python train.py --arch="resnet" --model="image classifier" --dataset="stained colorectal tissue patches (NCT-CRC-HE-100K)" --train_examples=45211 --image_size=32 --crop_scale_min=0.5 --horizontal_flip=true --translate=0.12 --color_jitter=0.2 --cutout=0.4 --targets=["tissue"] --num_classes=9 --norm="batchnorm" --activation="prelu" --depths=[2, 4, 4] --kernel_size=3 --stem="single" --avg_pool_shortcut=false --widths=[64, 96, 144] --label_smoothing=0.2 --loss="cross_entropy" --init="torch_default" --residual_init="zero_last" --optimizer="adamw" --lr=0.0047 --beta1=0.9 --beta2=0.999 --eps=1e-10 --grad_clip=1.0 --gradient_centralization=true --steps=23900 --batch_size=128 --epochs=67.7 --lr_schedule="wsd" --decay_fraction=0.2 --final_lr_fraction=0 --warmup_steps=4780 --weight_decay=0.01
Rows from block 6, named by matrix and row number. Each number is 128 + 24 x the weight over the matrix's rms, rounded and kept within 0 to 255. All counts start at 0. Numbers have three digits each.
# short0: shortcut pointwise conv, stride 2 (model.blocks.6.short.0.weight, 144x96x1x1), inputs 0-95
short0.47:176167115121113116132091116096134134124114065143175127148131044088100148093141130127120105106107116147132130148142135090135174147100145083140097132117124098190154139109124083114098129103118168139164117173153185123135150117107133128130132111128140158117117125072143147103156155143104121127
short0.48:144170144145122132095108126115121140123173100108126082110129119080133122141147115132084091110160123119124102102115132118134132096129150138163107147110137078148137113087116128159147136120133160145133114139207118130127143133133114112124088167175134163094168142168174132051163152110068134136
short0.49:131141144158189146095130125118104142125131119112117107137122107149113092167123191137083130149078113094139137128106158091079113111156116156099099191102110140127108162117077173125135122139133141138116131125136157093102156120024120114116147127147130146130139122142150131117132120125103135067
short0.50:149124121092131142105130128131138139165094114098145132115132098136072145126090088109106163117110152095158186121128088194129139157112139149102118116159103127134132135128158087126163109146163119117160069142106158117133102116170097124184135099131107107105147071136129053118104112084118083090
short0.51:136130088102162134183103130145139110111109134132176175156099124104116136084152151103124145115097097158138161110166125128132170121134160107151087119111146123168113181107131119135132116113124136122160180067113134108097129091115127126135135130130119124154124190047120154112126174119121107135
short0.52:141170120108145158098074133127132152168144125115130074051124125134135106137080118145089168150112120117126138076132146115102102095126134165130132152158135148144136148081124135132143123150108132143160087152147128125084082177081153103161131104136173117119118046141151064080146129119131079084
short0.53:141153126133118123144120099108121151114109095122148124134142112105126137123130128154124082139108115121130160115105091057150163132168159141145117121071166116149139152107139136078119093107122147117123161138168140132135174090116105115101132124162132139125123144096130161088129138153157111144
short0.54:106139146114146111173122120106143101103127073147115132202086142131111170150156149169114112098123126141138126081095163100142130149150149118187149127126127119164108142120171121125092120135143118139126158151084145130132158122129110116108102124148105126137137152114142116132138115135148141122
short0.55:129140143175150130115116168159106122162142094109151140180140076112117119137121126141118110093129069153148088154125130074145128127097120113133123129152134082162127123102121081117117130128134141168129130161140173133108159128081122145105142117147094171125124150081127135126181123120091109133
short0.56:120146135125118156132093116107120152097081139139073130161173161134104112161119142112141118133121117135094139124118076063087128159088129119108134111126168142146101129120145135126103097127131138141134132142140112150141148093163131060126143137140101129145131171151129157118144124160107131116
short0.57:132151131138116104134109163121154114184171106084177075121146117138123153120086125116116152098120129153168141145126118126163147106128083071086135115171102114138131151112119055115150152100102122156146103161127148100107099167099139138138125087115135142128087120103155103118113131079128115106
short0.58:150126139104110130098116162147112159143146092145143105051124073149078129154108141172127182099093079129149166150150129158122129083135130142114083141151095100123180141094122150144153125143140138138148079133088147099061087120098137108171165137121118082124107112136152139109074135116106088103
short0.59:162133098112124109097141133123115122110123123127152085141115072096097151130154111162116135095078124200135101105108165161154144128109146122113119144149149109159124111093136141159098131103159134166154095152183119091135114086111162151173140128145112176117132155120174107082144132115113117119
short0.60:121125157086072075156133161151150129139112106125131103153141135171133165187116091124130139112128135100139145203132105146132167158143094108110119080147107130095102129127106097087156110086121085119116092157084155111146070143112093116129122124122123117125132146152134139134093123130154130139
short0.61:129150134119122118134092102093126140140127101129177094081117121132081140145153140096106124084099138129158186088111125143118167094158166147121118151126144119111132140126172141131121133162096109096158099108150162086090118132093108116153118112133116078119123129133143147071122169133124105154
short0.62:130128103130160130143074110132123086146140084143114147143117116115129119087158153153124116169152141129133145069125121098090095110110084141123138145152104150147115093158166124110097109160111097130140118127132119141112156179163100091137143144109132145131115120142130133126087112153144141076
short0.63:123146092125153109130111108129142114094169120107152142122132115110172099108135122135164137111139197120155133136158088089140099116127146109093115151177118079069081076145163068104085133162138124126144114125106143107124133128126128117151138141156143133135137094091127110140112156088137158111
short0.64:143151119116154134129108126142129089142144111147102111148087162116155150131106117144121124146113143178118094118125123131104081123173131091157131103131112139110141104132129124153123168098102139135143126149124112117146166180117114124122120164131158160123113152083139080098133131114117126118
short0.65:128162146119135136145112100100110146111137145122150135139089155123111125170122131106069111119112133145144182142113131074093148108152150145113118162081122104133096144124129167126114139133117133131093148116108152115076138088108118096093129123167133124133124152141127192127108133143114101148
short0.66:128133125107128123097123138140134153146149116146083102096093107144149094156064129171098149165154115104128128129112118150087102116116125162140125136123125150145130117037124160149140111164157156139125112148125126115124099154121105124145131135135165108139153116163135081091126101093112060123
short0.67:155074135096121118142117118141140098177086106119140128136153121140147136115135135104129114164143134105128131154130095144101159135168108129104122116150132170110119157095100085098138068101144118147129109129132115147167067115126093176142140100118126143146163129169116070097144148115140124155
short0.68:165099119145121181124138145158109144125117142157093133136126152125128119124125106148113119117104111174072119137133114102081151144059087149137159100116129099162120131132113105150120124132143121123140166151144106158179141116166109087143100137098097141144125142142120159090148114181098131129
short0.69:093122118137085125117131136126104105125128139120144144133091138117128143087143091155145110086131139195136087116109111161152133118120140094160124078132174111128144115148145113148088125135136100141127132114119117124117144156118149167128107107110106142127128167166144123134107145128119135138
short0.70:141128115128123107146137124143110110101117143121133134136119130140138136111144132140155119151095131142140119132123136107157140144103139124109132118113136125147123122124134105130111097159136146135122139110119103157132141123168130132113148146128106132125114142129104151144158114147137145132
short0.71:182096145117130128129093130114117091113162098137116093140134084142116133161174152163113108137143068115123134122088138115072116127143125156135097156134105133105155111084118143155105104100138186150156145142166135136105143110113080143147157149151148174124138155162144125109120166105114132115
short0.72:152124119146142092140102156129141180139154135102139126126148134133145126149102130158136134109123124098133128155122115077160129099114128133139138140146154099156149125055130136126153091138162134127118129170125159144097123133109123118096105115152070097129113159194146111095156077104142062126
short0.73:122108126144099129119095161126109126186158107104133083102121116158112108146120106117126112145134129128176096146109154182118146129103068113078111101150071138133136166172103088131170146135066132124150087108110139107134091147145130135128131105077144139132102118118127111151110129144092119125
short0.74:165138086112111125157130095106097116120119098159107106139117143111132103096103149140155120154153097091125137117108112134126140125171137167149115139125136138150137090087149137138094070118156171138135137092129093138107159131144119106156152149154170164137133136130143111138139104125154082119
short0.75:145130142151128133130094100118097149142129146121162091101131152086112163155141129078121111131092151107144200126107117113131154101169160159127104125083126152114114098136156154130084118153100137107136145154153133084100149143125112075128106147124129108122107116122144133097120148108115127138
short0.76:154127132134122064142142143123130145075124120099108184179119148123131126107124126136158116109097146123140099126145124135138078122107114112130145106119171124127115068128146113151072138119141091134098145112091154155133155099113129141127125158181109125149151153111116156143169105100165136145
short0.77:151092125116117129128098055119144125133149092102146127122144103140146124088186141093077095144166094075123119101103169119097157116141143118167106164126110108098145154110150130109114116107131134100192131143158183102100144142137138128157103131165156128122144121136134113085115164131091111128
short0.78:112114142101150133124098145137095081134149109141129137126120089144128167142172115155135130163140137119086123124157115118096093102115105111102152139178160088098121121180146156112125133127156129123126100095130136156104174128124101120129165098104154153097043129164109124132093130131138174108
short0.79:106144155155186137131119108110131113118136090158146120130148129112086105108143137103107132137136106123134145145099135033086130145112122133120127152113103119168133098124078113075104131125106171154167142146144152110136155118104148101106170089155138175115118120108143143137103166117105170119
short0.80:122120119129154143128110115119144148157149113135105134128108105135138073096091088133101116159164142071169120087122147138083076145089110159143129126145107126172150124073131137158131096165148159142146100122123155128108128189124120132141122113120134131122134104137110081130116149087149071105
short0.81:161118143113119146138097121149117125112098121162100143154132144162118141114115129109123120141121108178078145129116114141040132120100107134122166125131129134150113160127123125170121112123129103122123158097164120168159146142159135043137144131142103157120115170132116151086159129161094119128
short0.82:153135108143135104128096106169119095095142146100133153136112106103154133111142112131128135113135123162148123100111142107120119117144120157162123112104139153145125128128165122147091129157127143127107166104122137143156140125144122135125130143129114130142117157118141130121158107152122100120
short0.83:110159104137108146112106127124130146114166130055110133159117121126165130138112146125104105100174124121118100080110144119129092092125103133080128125118121124149137088114103121153137145158163152160109141164164114140147139180153156131098093153128119140127134153166152140087181107123091083129
short0.84:128087115157096120122153130127133095167100139135149108097173157137126160131125097085119115120143160115065148165127062166151175139143090116126149117110083098134137123143127143142157132147150131078138116153089133051135111120147104080125150074107116072125124131150116107125090085107130128131
short0.85:147162124103113123140097103115125146163161104097199104132117111117097116123118090114131140107098132175156131146085126171157144119133145099106155101154096103142083135130153081113156138124127113146152077116121122120127115117124128173140129144116128145152135134094119098111081146119113134140
short0.86:145119108116156136155105109166109102125145089119080139146121066126123106130105136121128119152147135104143121084121081135107109129121111180119134140122169142111132111147209140129095086150157137121112084087129143151125154140142094121144133173146149154135134109156111107119127107128164117073
short0.87:139132186149108172118175152121101142108159108150122100132143116115116124118120123168115104092114079134113112144092120049143139136145129113109134113153119084148119128103111095111132122116116182162126155154160151142154139126147180130099144135111091160102162132124163111111158145110129128150
short0.88:101096109141131084117132120120133093107131094077154152143109133140120123098188120097202121159122142145133110111167130157141066113131097116088122127147144116099135082153167116140115148146103103129120132085123138130132173118106131142105152156121131139091084143095099157182123120140169146127
short0.89:128167107100120123112124107134147116138092083147074133174114111127148129122118123140134135179129082192077127089124093128124129130133127133139131119143136157142087116094160131142103100109149109159135104153137071165154143124152115108138155166130127167163151136137160123093140118156109105112
short0.90:152128124117169135118125140137119111147143103120085149189156134141135088125153140137102128140168063149115075131104121100090077137121126132122128135153157152144103128083089124106117077086153144164153124137111116151168161106118131131108135131144132214149121139140108134114136137102080149115
short0.91:129148139144130114104125119126151158140155122105141096066133101078108116135178153129142120095098165124100168135119174078122142081103129132101095136162111107120124151165129124096115183086163157119143112153100142087076127164136139084110124125144112097115121070092172121122095154105091140117
short0.92:125154121073076094138139147113117130155125115147162139119127132141079153137128160142141163132102103137171151163156111121164151120136125112165090113119120123119147188115120126132149134093109140136132159125107126083072091113103110135116166126146107109126116149091104104109130141120151075125
short0.93:127155133131130144143154137126139124118104117118073140152120135130095134135135107124131112127118137123105098119147125118142138144139141137140111109107119168115125142110136136116112088117147142136122144131080104146132149109166137134102137159122120129134127166122132126140135105121137117158
short0.94:128105092138110128107156137119114130095112102149152110105087091131139143145132145146121115091142153090132172121121129161125159104145176147168116158096099126057126135085120194151134115162128150125147121120121153106092143127115108096136136101133136112141138121139139139081113143123133088140
short0.95:119112137162120079125142154143085122078110136150109141101115129118130158148135158129160110157065147100118124128112136158161054109123103126131121124111140185135107110147149107161094139120135118133115140114138088117128146148081145135104102141152114106126147142122162104124132156104150153122
short0.96:158093087138109164094125125122104113100123152145140108117063133130117121136116112144146146090109134154144136139089110190140138117122148138111074124104087121127116135140090152182156138104112187107139151138093120119089131133162141131162128155093142140141094149133151144143123077123115101111
short0.97:119163126132166144104076148150121137147153135128098099113107132152115127110107114160131177152128125101109137070152134133077060111104108161143131131154099150135140124123134131147149133158091098125147113133122156151135152190159152092137161125103145112106114102109154093101113095135120120101
short0.98:137140162111104106163111133148115124125088140113110097135184179139137148110144140110182146140091134111094156168158121099119153090120106137106176126080138146125147136108129116114119080128109139084115119117092103129127147101117066096126172123147137099129146149145088122144125081137147151118
short0.99:128164158068080095149085136145144142147118130149119112130118123160124128196095104128134200162116140107139122152133103145113134161115107141107152125143068160175091143096105101121172112165094101135100065155090140112130051166103076101147123124097119093136118118135133116109066113140141102111
short0.100:112107137169117139143169132136111111138102132134146141135114147100133131078139095141166112119131121157125111134129134138151135121146125108134116098102140094149145119134149133139112096162122126122129146119101133136135169143126133122102131115137088113121127137125134123138131121133132132151
short0.101:149178133133164105137125150107106120137145101116132149147138110124100114148074163135084119146084059142130078126102117110104121137147144117135117156123161131148115167051081159133137099080132143153161144133146130123101165091058134110119134134143128178150114137141170134089138138106102128121
short0.102:123079104111145107146128123132121103119152095083170149152097100129122142078170093145185117161131133155114114137147143151144110150131119115059137098163142083063134096132161138122121138158145126123108099107113154133132155111105107139113157147127135110113078116103079160155097127143159157114
short0.103:105120182116131142119151172117122126091108104150082084137158150148121125125156130136118152122143127121116135160087106120123152175120078118061106135173123134104098124145079095081125119052115138098126132153128117112156133119167163112122156125129097128071161145175133125116131147121115175133
short0.104:138111110125159168120108136147136140126158081120121169143128094104146109088130091121080097139184106095137086104105119115131110161118168162138125127120115109158127124103096127158134082110143133161145131118147124138132140143127124128128121116140173161123129127137131123121135151090107116111
short0.105:147133128123149164124149152139098127081107114129062116137092116143118130137148131148098168124115096156101134147119131156124109145116125149117147125162134120092083117127108128119120125076115170128160144162149098137149123100191176086128141148139104175116114145173130143072134115139130145128
short0.106:148108126132142136104072088118127114160156066109151120127117086149121134118174108115101140142139114158135125085100136153118109124141106118091093179150119157153108116117144104127113130113122115143162093102158144131125128147106123142165105129119167181108128131128124119125127138119112131115
short0.107:140146148041071109144129162142168142136105126154092133132122142119133149145110105176152162161108149090130168176128089120112117164147104130130155074162090133140093093089109110114150121137166124115080108141080123114150080132135085112137158130111111078120147138137128101131100117123148142109
short0.108:089084114118111117174130126160121106086140141154167131120119153111104144090138115141159125076133114132144144114134136153155140126152155119126112107123144072085153120140173143092114145143086127102169138091112157115085140152119118104126087107105120065131122181113127153144128159133162121138