From a checkpoint of a small image classifier: batches of 128, held-out accuracy 96%.
Rows from block 7 of a small image classifier, named by matrix and row number. Rows with one number belong to one channel. Each number is 128 + 24 x the weight over its row's rms, rounded and kept within 0 to 255. All counts start at 0. Numbers have three digits each.
After each channel's rows are labels from the 100 images, of 14976, where the channel reaches its highest value: "strongest on" is what is common among them; "patch colour" is the nearest of a few named colours to the mean colour under the peak. Only what is clearly more common there than usual is listed. The data: stained colorectal tissue patches (NCT-CRC-HE-100K). In brackets: how many of the 100, against the usual share in percent.
# convs0: first 3x3 conv (model.blocks.7.convs.0.weight, 144x144x3x3, each kernel summed), inputs 0-143
# convs1: second 3x3 conv (model.blocks.7.convs.1.weight, 144x144x3x3, transposed, each kernel summed), outputs 0-143

convs0.91:153121119146123172097124154115130099119128147152121131150124114153123107097152107106112086094140091146121089103132119123141161102172122138128167167172114111158149085134116119117133088108138146119114162127110110092180118123148102115145122182158111103128095092163161139133140159121105123124107124099132089155127124145149127112093151144094127161103126117127179157077169106165080125117107085102148126104101130108135099107135135093147108
convs1.91:096179071134160113074082147159118133114092108120128138147114147106146099128169118104123097134109111101127123139141143125182191115146158144133107076085090168169135150137112123151132108112145142137138126145153158105122074132095129100148112151157150145159152147157121139148083166166118138140112121097151138115117106128132116146117121167124111119134129107129125069151126141130099132146110167125139105160122115135133125110094102098147108
strongest on: tissue: normal colon mucosa (43 vs 8.8); tissue: debris (33 vs 11.2)
patch colour: brown (36 vs 10.9)

convs0.87:128121125158122096131127085112140140163150159148112083145140131093116126143109140147121124156123131079168139147137133162135143141123099126121109104116101118093153133115166106104100124102155181176159126108168143139093118141135115113087166122118157135134089132131095135190129103155142103147090142164137139112150119138163099130158079087167140129137111128117055080130111147148129122134128133135103141164139134153122107170138096134145163
convs1.87:163094157125085120134160151168161128162166155124127143156078066121143183128080156146112158130102135155139137102118109099117128132125104137129138154173145090125152103072141105092125120137142150135094127086096087136084177143142095128119115117122138118100113113114121118100157119102142128138159168094119131133101161131147136116067133136092137068132127136137110122122145110136123154127119091129153136111119107118122126124131134152131088
strongest on: tissue: tumour epithelium (92 vs 14.9)
patch colour: brown (27 vs 10.9)

convs0.23:141104129118097110132118148127162082076166090122138123115068123127093144091118154105114111090132100131106103142079093088108144121167123117092154121148119142142160115108135130104120146148128116124161069111136104086091122115095132154098131160105174114131102110127139122136098167136134121149067160156123107119108138105121127137113141122091122112094107142117154162125151175153121130171134152132129094161095094121151116119152148126154118
convs1.23:147156120124107105187096112145160110156164121077132143109160100147098116118137119100124151112098119114143126100131113127148154164160116179126163139101119131149140124106167144165106115113079120116123206140132144135114162099109132144135148109115119131117150126064138101114164120125125097117119135122097125112128198105162132182146114120116159132124120116133129188104134121125133136155092083091140161126142138134140089147114131107122124
strongest on: tissue: normal colon mucosa (100 vs 8.8)
patch colour: brown (35 vs 10.9)

convs0.116:095142111101149112135100127102172117076120141128160064139104144133103092126117167132132084121137127144086118136164133098092103110100130130121094135087136113138101119135140127105120147113144109122118165152110099129146107147153115116103105119170129117141127123153123091164145090102144095130090146157156122095095180156099148191073111129130082127123144171114154151117126119161098144112128142148109125101111110139151159143141141145093125
convs1.116:110171127141156136135090106128090141186087115127080108132136176113155097142163101123132092131141113126111138138156152115184144154140141141120113136074129173170134140099102138136131139106139156131139161178146143116135132124120142159136139107121142144122164137146134168139145132139110124116122114115144105133106081154087113138165127092133144145108113072111167116134166143091150135119157122134143119182135178127170141123112124074103128
strongest on: tissue: normal colon mucosa (100 vs 8.8)
patch colour: grey (64 vs 23.4)

convs0.9:153157179116133115135158128092106133158160115097131098139124141121124123126134129131128132131128131111181124155119137091117110139108097092071125089079152165127139138099203107118090134120115117125132124138195160120082104134132111119140137115148206147117146109144125122140135096110155147105191142121132129119145105144163107118174119094141129122127137138134123121160110181120152120102119095134091132088120123123110132163134099109155113
convs1.9:158118115114147101109133136165116121121152145126147057145139142101180103125138112150120116101113116101129140150114150178103167070155123140167137104076135133155107140122097126134159159162149147164127089155125160135140138109115143146130102128124089130152151134164143101125096158169115178133111138096137148131116144107115128117128103139125157125136144149142101094123116156142053118064133100127140128100147117102131143078142126143122156
strongest on: tissue: debris (95 vs 11.2)
patch colour: brown (33 vs 10.9)

convs0.42:152172191108119133116146140126119112157152119136127110118108119108115125110142126127145117112133112114166114174109111093117124130110099097055144065101179202131118122133150120120112120130115109120121106150161138111099095143127101104148149114142166134074141148142105121122152093156127125101184117124134108137135111152157123131170095092134133127115125142139120158166137138133133166098119068124131109081106116120100123162135116119160104
convs1.42:130143113125153105096142122174126118125118122101170088154089130107188142123128120127142125109086130081145144112114122171131195056168115154165139120097152122160136124115075092124145136147146111117125108170152158145131134133131143120107104167148113150116121135140089139120089163149132138113113138118115137116113138093128145110105116137102133126133170144148143086111121129118065154107120156148163115084121117120106141118132148141160078
strongest on: tissue: debris (73 vs 11.2)
patch colour: brown (41 vs 10.9)

convs0.41:129143144147139117144137091149098175126090132096127133128135134164135151185147157172153116183109173134161173094168142102125150113152112067139155151134128134098154149133121131151135118144137130115148117119121107185133137131153151127148119136133116166171153148139139136075101155162150140134134078128110168110144124143136157105140141156140124120171117111133156104107144131126121152132136086108104149070174120173146130155128118151130137
convs1.41:143100142123113134162118141111156119136125121163157129169095100161141129130110164112178144121083144172115137078109079127090118126095064098137144131134126083121129121105158103097133124127140153099115120090143093137104155145150136134118168144134111128102106098172106143081117120120129106157185147171090143131103128144145163105104135169087100095131142161157138118133125116126130154131117108147144128178124108127116123151117136135120080
strongest on: tissue: smooth muscle (100 vs 13.3)
patch colour: pink (81 vs 40.2)

convs0.81:139140141184145121136127130137112193142106140100115156112140141117132132189144141165143134186090194136147175128135140080132102139085128131142116123106115114103131174122133115129129127120129137142112092122118165195121135125160139141121131092113117176096125158127132118111126137153152144115147134159113192120122138153139148114153123142118108114183136128140106121146141122155182133132111132108124152140194121168156112135117135166127121
convs1.81:117177116123130132076074133129132159078112148118133126106143124147140107151145118108133079154146096124142112107110126119172174127150173165105126112096141141117123142134126131141123161114085131116153153143184165117130107177122143137135127149095149129167202146129139137118106133125116133125095127114185132121152135123131130173189136155140120156139083146096139137129130173131135110179127190148130122135127131127130115147136118098112144
strongest on: tissue: debris (36 vs 11.2); tissue: normal colon mucosa (29 vs 8.8)
patch colour: brown (44 vs 10.9)

convs0.135:077084147093145142157154128061118135115150118123137157135119169103139167124151095160115125122121124153101123146154140100124140145125086134143109128156117113119086123114149109114135135139156118130144110139087154130172123136134092126151141121115121143075073126114106146111148105155120156109133150089138134134158116117075162093167130127121128160139163146174084087101081151171138158145111117138133133115124101134148096110137132076111097
convs1.135:149107142137088148144172140130145117184144142097136145164076103134139188110082147128115169128106142157138150098100115107117114132112105126119141164161124084138133096096142115078104122137152138100112132097070104155095190129150101116086131117127135132081078096117122132117135097102139125135149162098121130133107140138141159124083138125090124095117128148145116114122148099108133168117127101132164125125114131137099145124126139150115086
strongest on: tissue: smooth muscle (76 vs 13.3)
patch colour: pink (78 vs 40.2)

convs0.98:135154154178093124123146116181118164160116126114121121141110111145130114160134135137155089162132168126124164094134122082147108116125148106124129164108156132145141158155091175134155118161144150113138103143069131166133122142151172161138128136133088148124184152146139145101113157120142142141110112126101167119145116159105130104144154170144088120161134135151152135141173103143122153122092118092164146108174150150163137131096162134112142
convs1.98:128150119117093121117197138125103125089143152123096153119134137181129155130088119092124137123116143122142114168127112129109122086168138179129130130098153114089161107163132143150157098138107115168124149154088112127111147149135106124116122121075130113150134139112097152105117104131138061086120116129144146105129123053127114142092129094168094113140119119111124114101095135172094105118123105116112140107145123126133112176112136162168134
strongest on: tissue: tumour epithelium (54 vs 14.9); tissue: lymphocytes (44 vs 11.2)
patch colour: grey (48 vs 23.4)

convs0.52:136164155176129101139146121125128167172116114115132156123165146081149141165145146173125131156096163114162162113114143134149111127107102099115111088136128158111127175119103136154104123131139169149117109097106156165112095126123128135122155101106077167081124146115112151078128143131168123124178117127110148146148146136119131111152119136182155140168129112133084121142130095151150172126111102126146156142167151151139109135093134164116146
convs1.52:136126079124142091149094117158103138160136164129127155105115138155094132116147146070085109092100115135151138133143062106162168121157137152105144093106131140138142116107157115124140151134112182125108129149139159129128136181116097131144120151115126125131147126172137139078132107150120112132088103105169123111165105116117107161164124104126178147116126126152125160120110142126138120150102129111133143154117169120143133205081126109111144
strongest on: tissue: normal colon mucosa (100 vs 8.8)
patch colour: grey (48 vs 23.4)

convs0.86:115128114142146170146159096141103186130094100129117116111160125109127107172137133149099167185133196106167180123127140165141141129101127131176153167099101114103137163154133132116125132118167120132135154123136131177141109141125148110169132110138159163122137129126121099118141116177162126134145111124149179126129113131107112103134112159138124129162182100100123079149132112103147131130123129139135169108167114161116125085119148139134155
convs1.86:173078153137102153131166115123139108133154181134135111138102088136183164112093129134109152136144145149130142081071144119089114120125107136114126160144122100148132114113137123108107129142122103118113120097114117127129150109145095091059137134089115126118136089153188139135158115114132163144113131099155126117137153128161161156101111166115137118114121182159149110115141109125153170130131115128145109154106134152110096103150130088074110
strongest on: tissue: tumour epithelium (61 vs 14.9)
patch colour: brown (36 vs 10.9)

convs0.128:153131143142143114149092116109084155155090087064108073146127137111116124147079134147129102161155156097135149137122146136109109124115129107112120110134101116119139132109215139116142111119163154164160119097162140152127089148117133128093126137123172121135123137141134133177129119095160109120089148123140167121157109130170106081158130106166115136155122126135098118121137179146142134080104170127129164138141138151139141104139146126143146
convs1.128:117130153116159149137121218129123128177137067185107109091139131117127102131131115154130128110089119174116122156134127126114157146127119132131121169132133152170097119074121129115108142149142144143124126111149126146117135115105134202141132119134105082133143101110146085120118126117119156139146162117121124140132138133116131103139117091109169130138113161128094126154123103129117119103098049119176155092149126121135137114164125136140173
strongest on: tissue: normal colon mucosa (66 vs 8.8)
patch colour: grey (62 vs 23.4)

convs0.26:164145132155080122112120133107092164152146122140075162143138079105130172163151149157154131172125158094162162145094121139152149126124087132139129102145127128128131168128130102142113103126166145125116134126126132170148152091150129136136154129130133169127135104152067133153134093123168129112125123141120158149140072100103136121121139133148161148169116108097085114097136111136120136129101093116147162151163150170129081175143108125131117
convs1.26:158157148146167140180164105151128128120141114105113122144117150117118129138128108168175140142165145140140130128183166117113094164127136130130146169145130097104119125131130168121102098105126133130144140137142087137148148111137148106122128109110128137080129144106083118154142105103127109111131149170135110128086083171119106131105106088121110106131113097087066158162183078133136104118138151127106125119115131124114179103135136139124064
strongest on: tissue: tumour epithelium (47 vs 14.9); tissue: normal colon mucosa (44 vs 8.8)
patch colour: brown (48 vs 10.9)

convs0.32:160164126109090139143132138112121163116145127101089150086111099150116132163138142165149107177130164134141155151124156129128146126132094143132148147141131110135144151120127090115140145120151104157149138136100118168146089124171136169156092145128127164118150099144082118157132061120151114121137108119138159151107105138085175101102130144139153071161134125083136150120151133147115146130146113179152138153144072150142119138169115125102103
convs1.32:110146142126132116168110123111100150088144117091127126154137119115108123147163121182157096151122123163089102136156129132125094136106152103136145140135122149091118152155095100122124110102129132120133119113135106108135109112122162090165120117147135129167139117102137133161152146090110116094121114185119099145144109105137108121144105119129128176157099119049094171152147122122192130132159159179088154140140133123114102118107159167166148
strongest on: tissue: tumour epithelium (83 vs 14.9)
patch colour: brown (36 vs 10.9)

convs0.134:108132142164132122143159137123136178136118131124118109160164139128077098168115152155154092162105172156173191122135136107116137122070106119142100133150129133128124146137141104118143106091134126141177153136130149158128117150130126134111125109145126178136131153114151093112144175125145128156137140126167174110090141139143142138112137147156098131181133140225123143127114106127125141127164123118107152099148117154157130119133141142116171
convs1.134:137128133116136116117158119066099134113134116153143144109142140099162107170147143136148102143150096120120098129128151130085104137090117114127136110143150113158128140147123124132152141096115080152136139154177122139125130127135128075110167102129117122148198114137182143130125138119115129162128118177145115146151120146120130143158168102126099174130145142127194125118121162135127116072149136157132127140142086105144149107142113051081145
strongest on: tissue: smooth muscle (60 vs 13.3); tissue: normal colon mucosa (39 vs 8.8)
patch colour: brown (29 vs 10.9)

convs0.69:141147158145150095155136100126094186160112140138102135124133173117128132184132126179140131191119180136146179102144142148135113136108145135145118130092132132110139164111125115102149132130117126132133132132117167195105125126156133116127098086124118160124160144142131113136113098139162141140160129091127191118127144158158131115153092135159126114183117128137103104153107116115147155126117177103142156132180134163142160134116139145098142
convs1.69:095159116158146119093069149171128131115116117092106121192115127119166137124133141119083112129122115102145140103121131116181190096168133156162115096094133179140165140156111142144146127138147161121116150106134158113114150139120121135125132167140154137116144167100101132138100135150115151115104146090098131134115165098138126150149102152124151103133131141152150112139083174131102131137095166106119100131115070137103117139147103131171125
strongest on: tissue: debris (97 vs 11.2)
patch colour: brown (37 vs 10.9)

convs0.132:155148156152139117131124099130097175145098109065095137125143106134127157181129141176122135190104175115159169127140125106138138120136097070142140114138095121116154171123135132152110121144152152149140100085124129182119155118142152155152139135116145169134116146130110156105111145138166140136130120152107171134154097129115138076162136131140138130173122097128108112119154135137133142133139092120123161124172140173147082138130115162144153
convs1.132:152116154114112153139149145143141126196116126149126147137087114145140159130075142132124165135099135181131129090118102077138116142107111120126150165170132085152144111054152118082115115132147152106102131094114083151071174140126094140111143108124130122103105116121130118088158097104126131149182154126112140138106124149145152108102159114084142100120121137136123135124166094114142152131130110125185145138138134120129148138134132139113093
strongest on: tissue: normal colon mucosa (100 vs 8.8)
patch colour: grey (65 vs 23.4)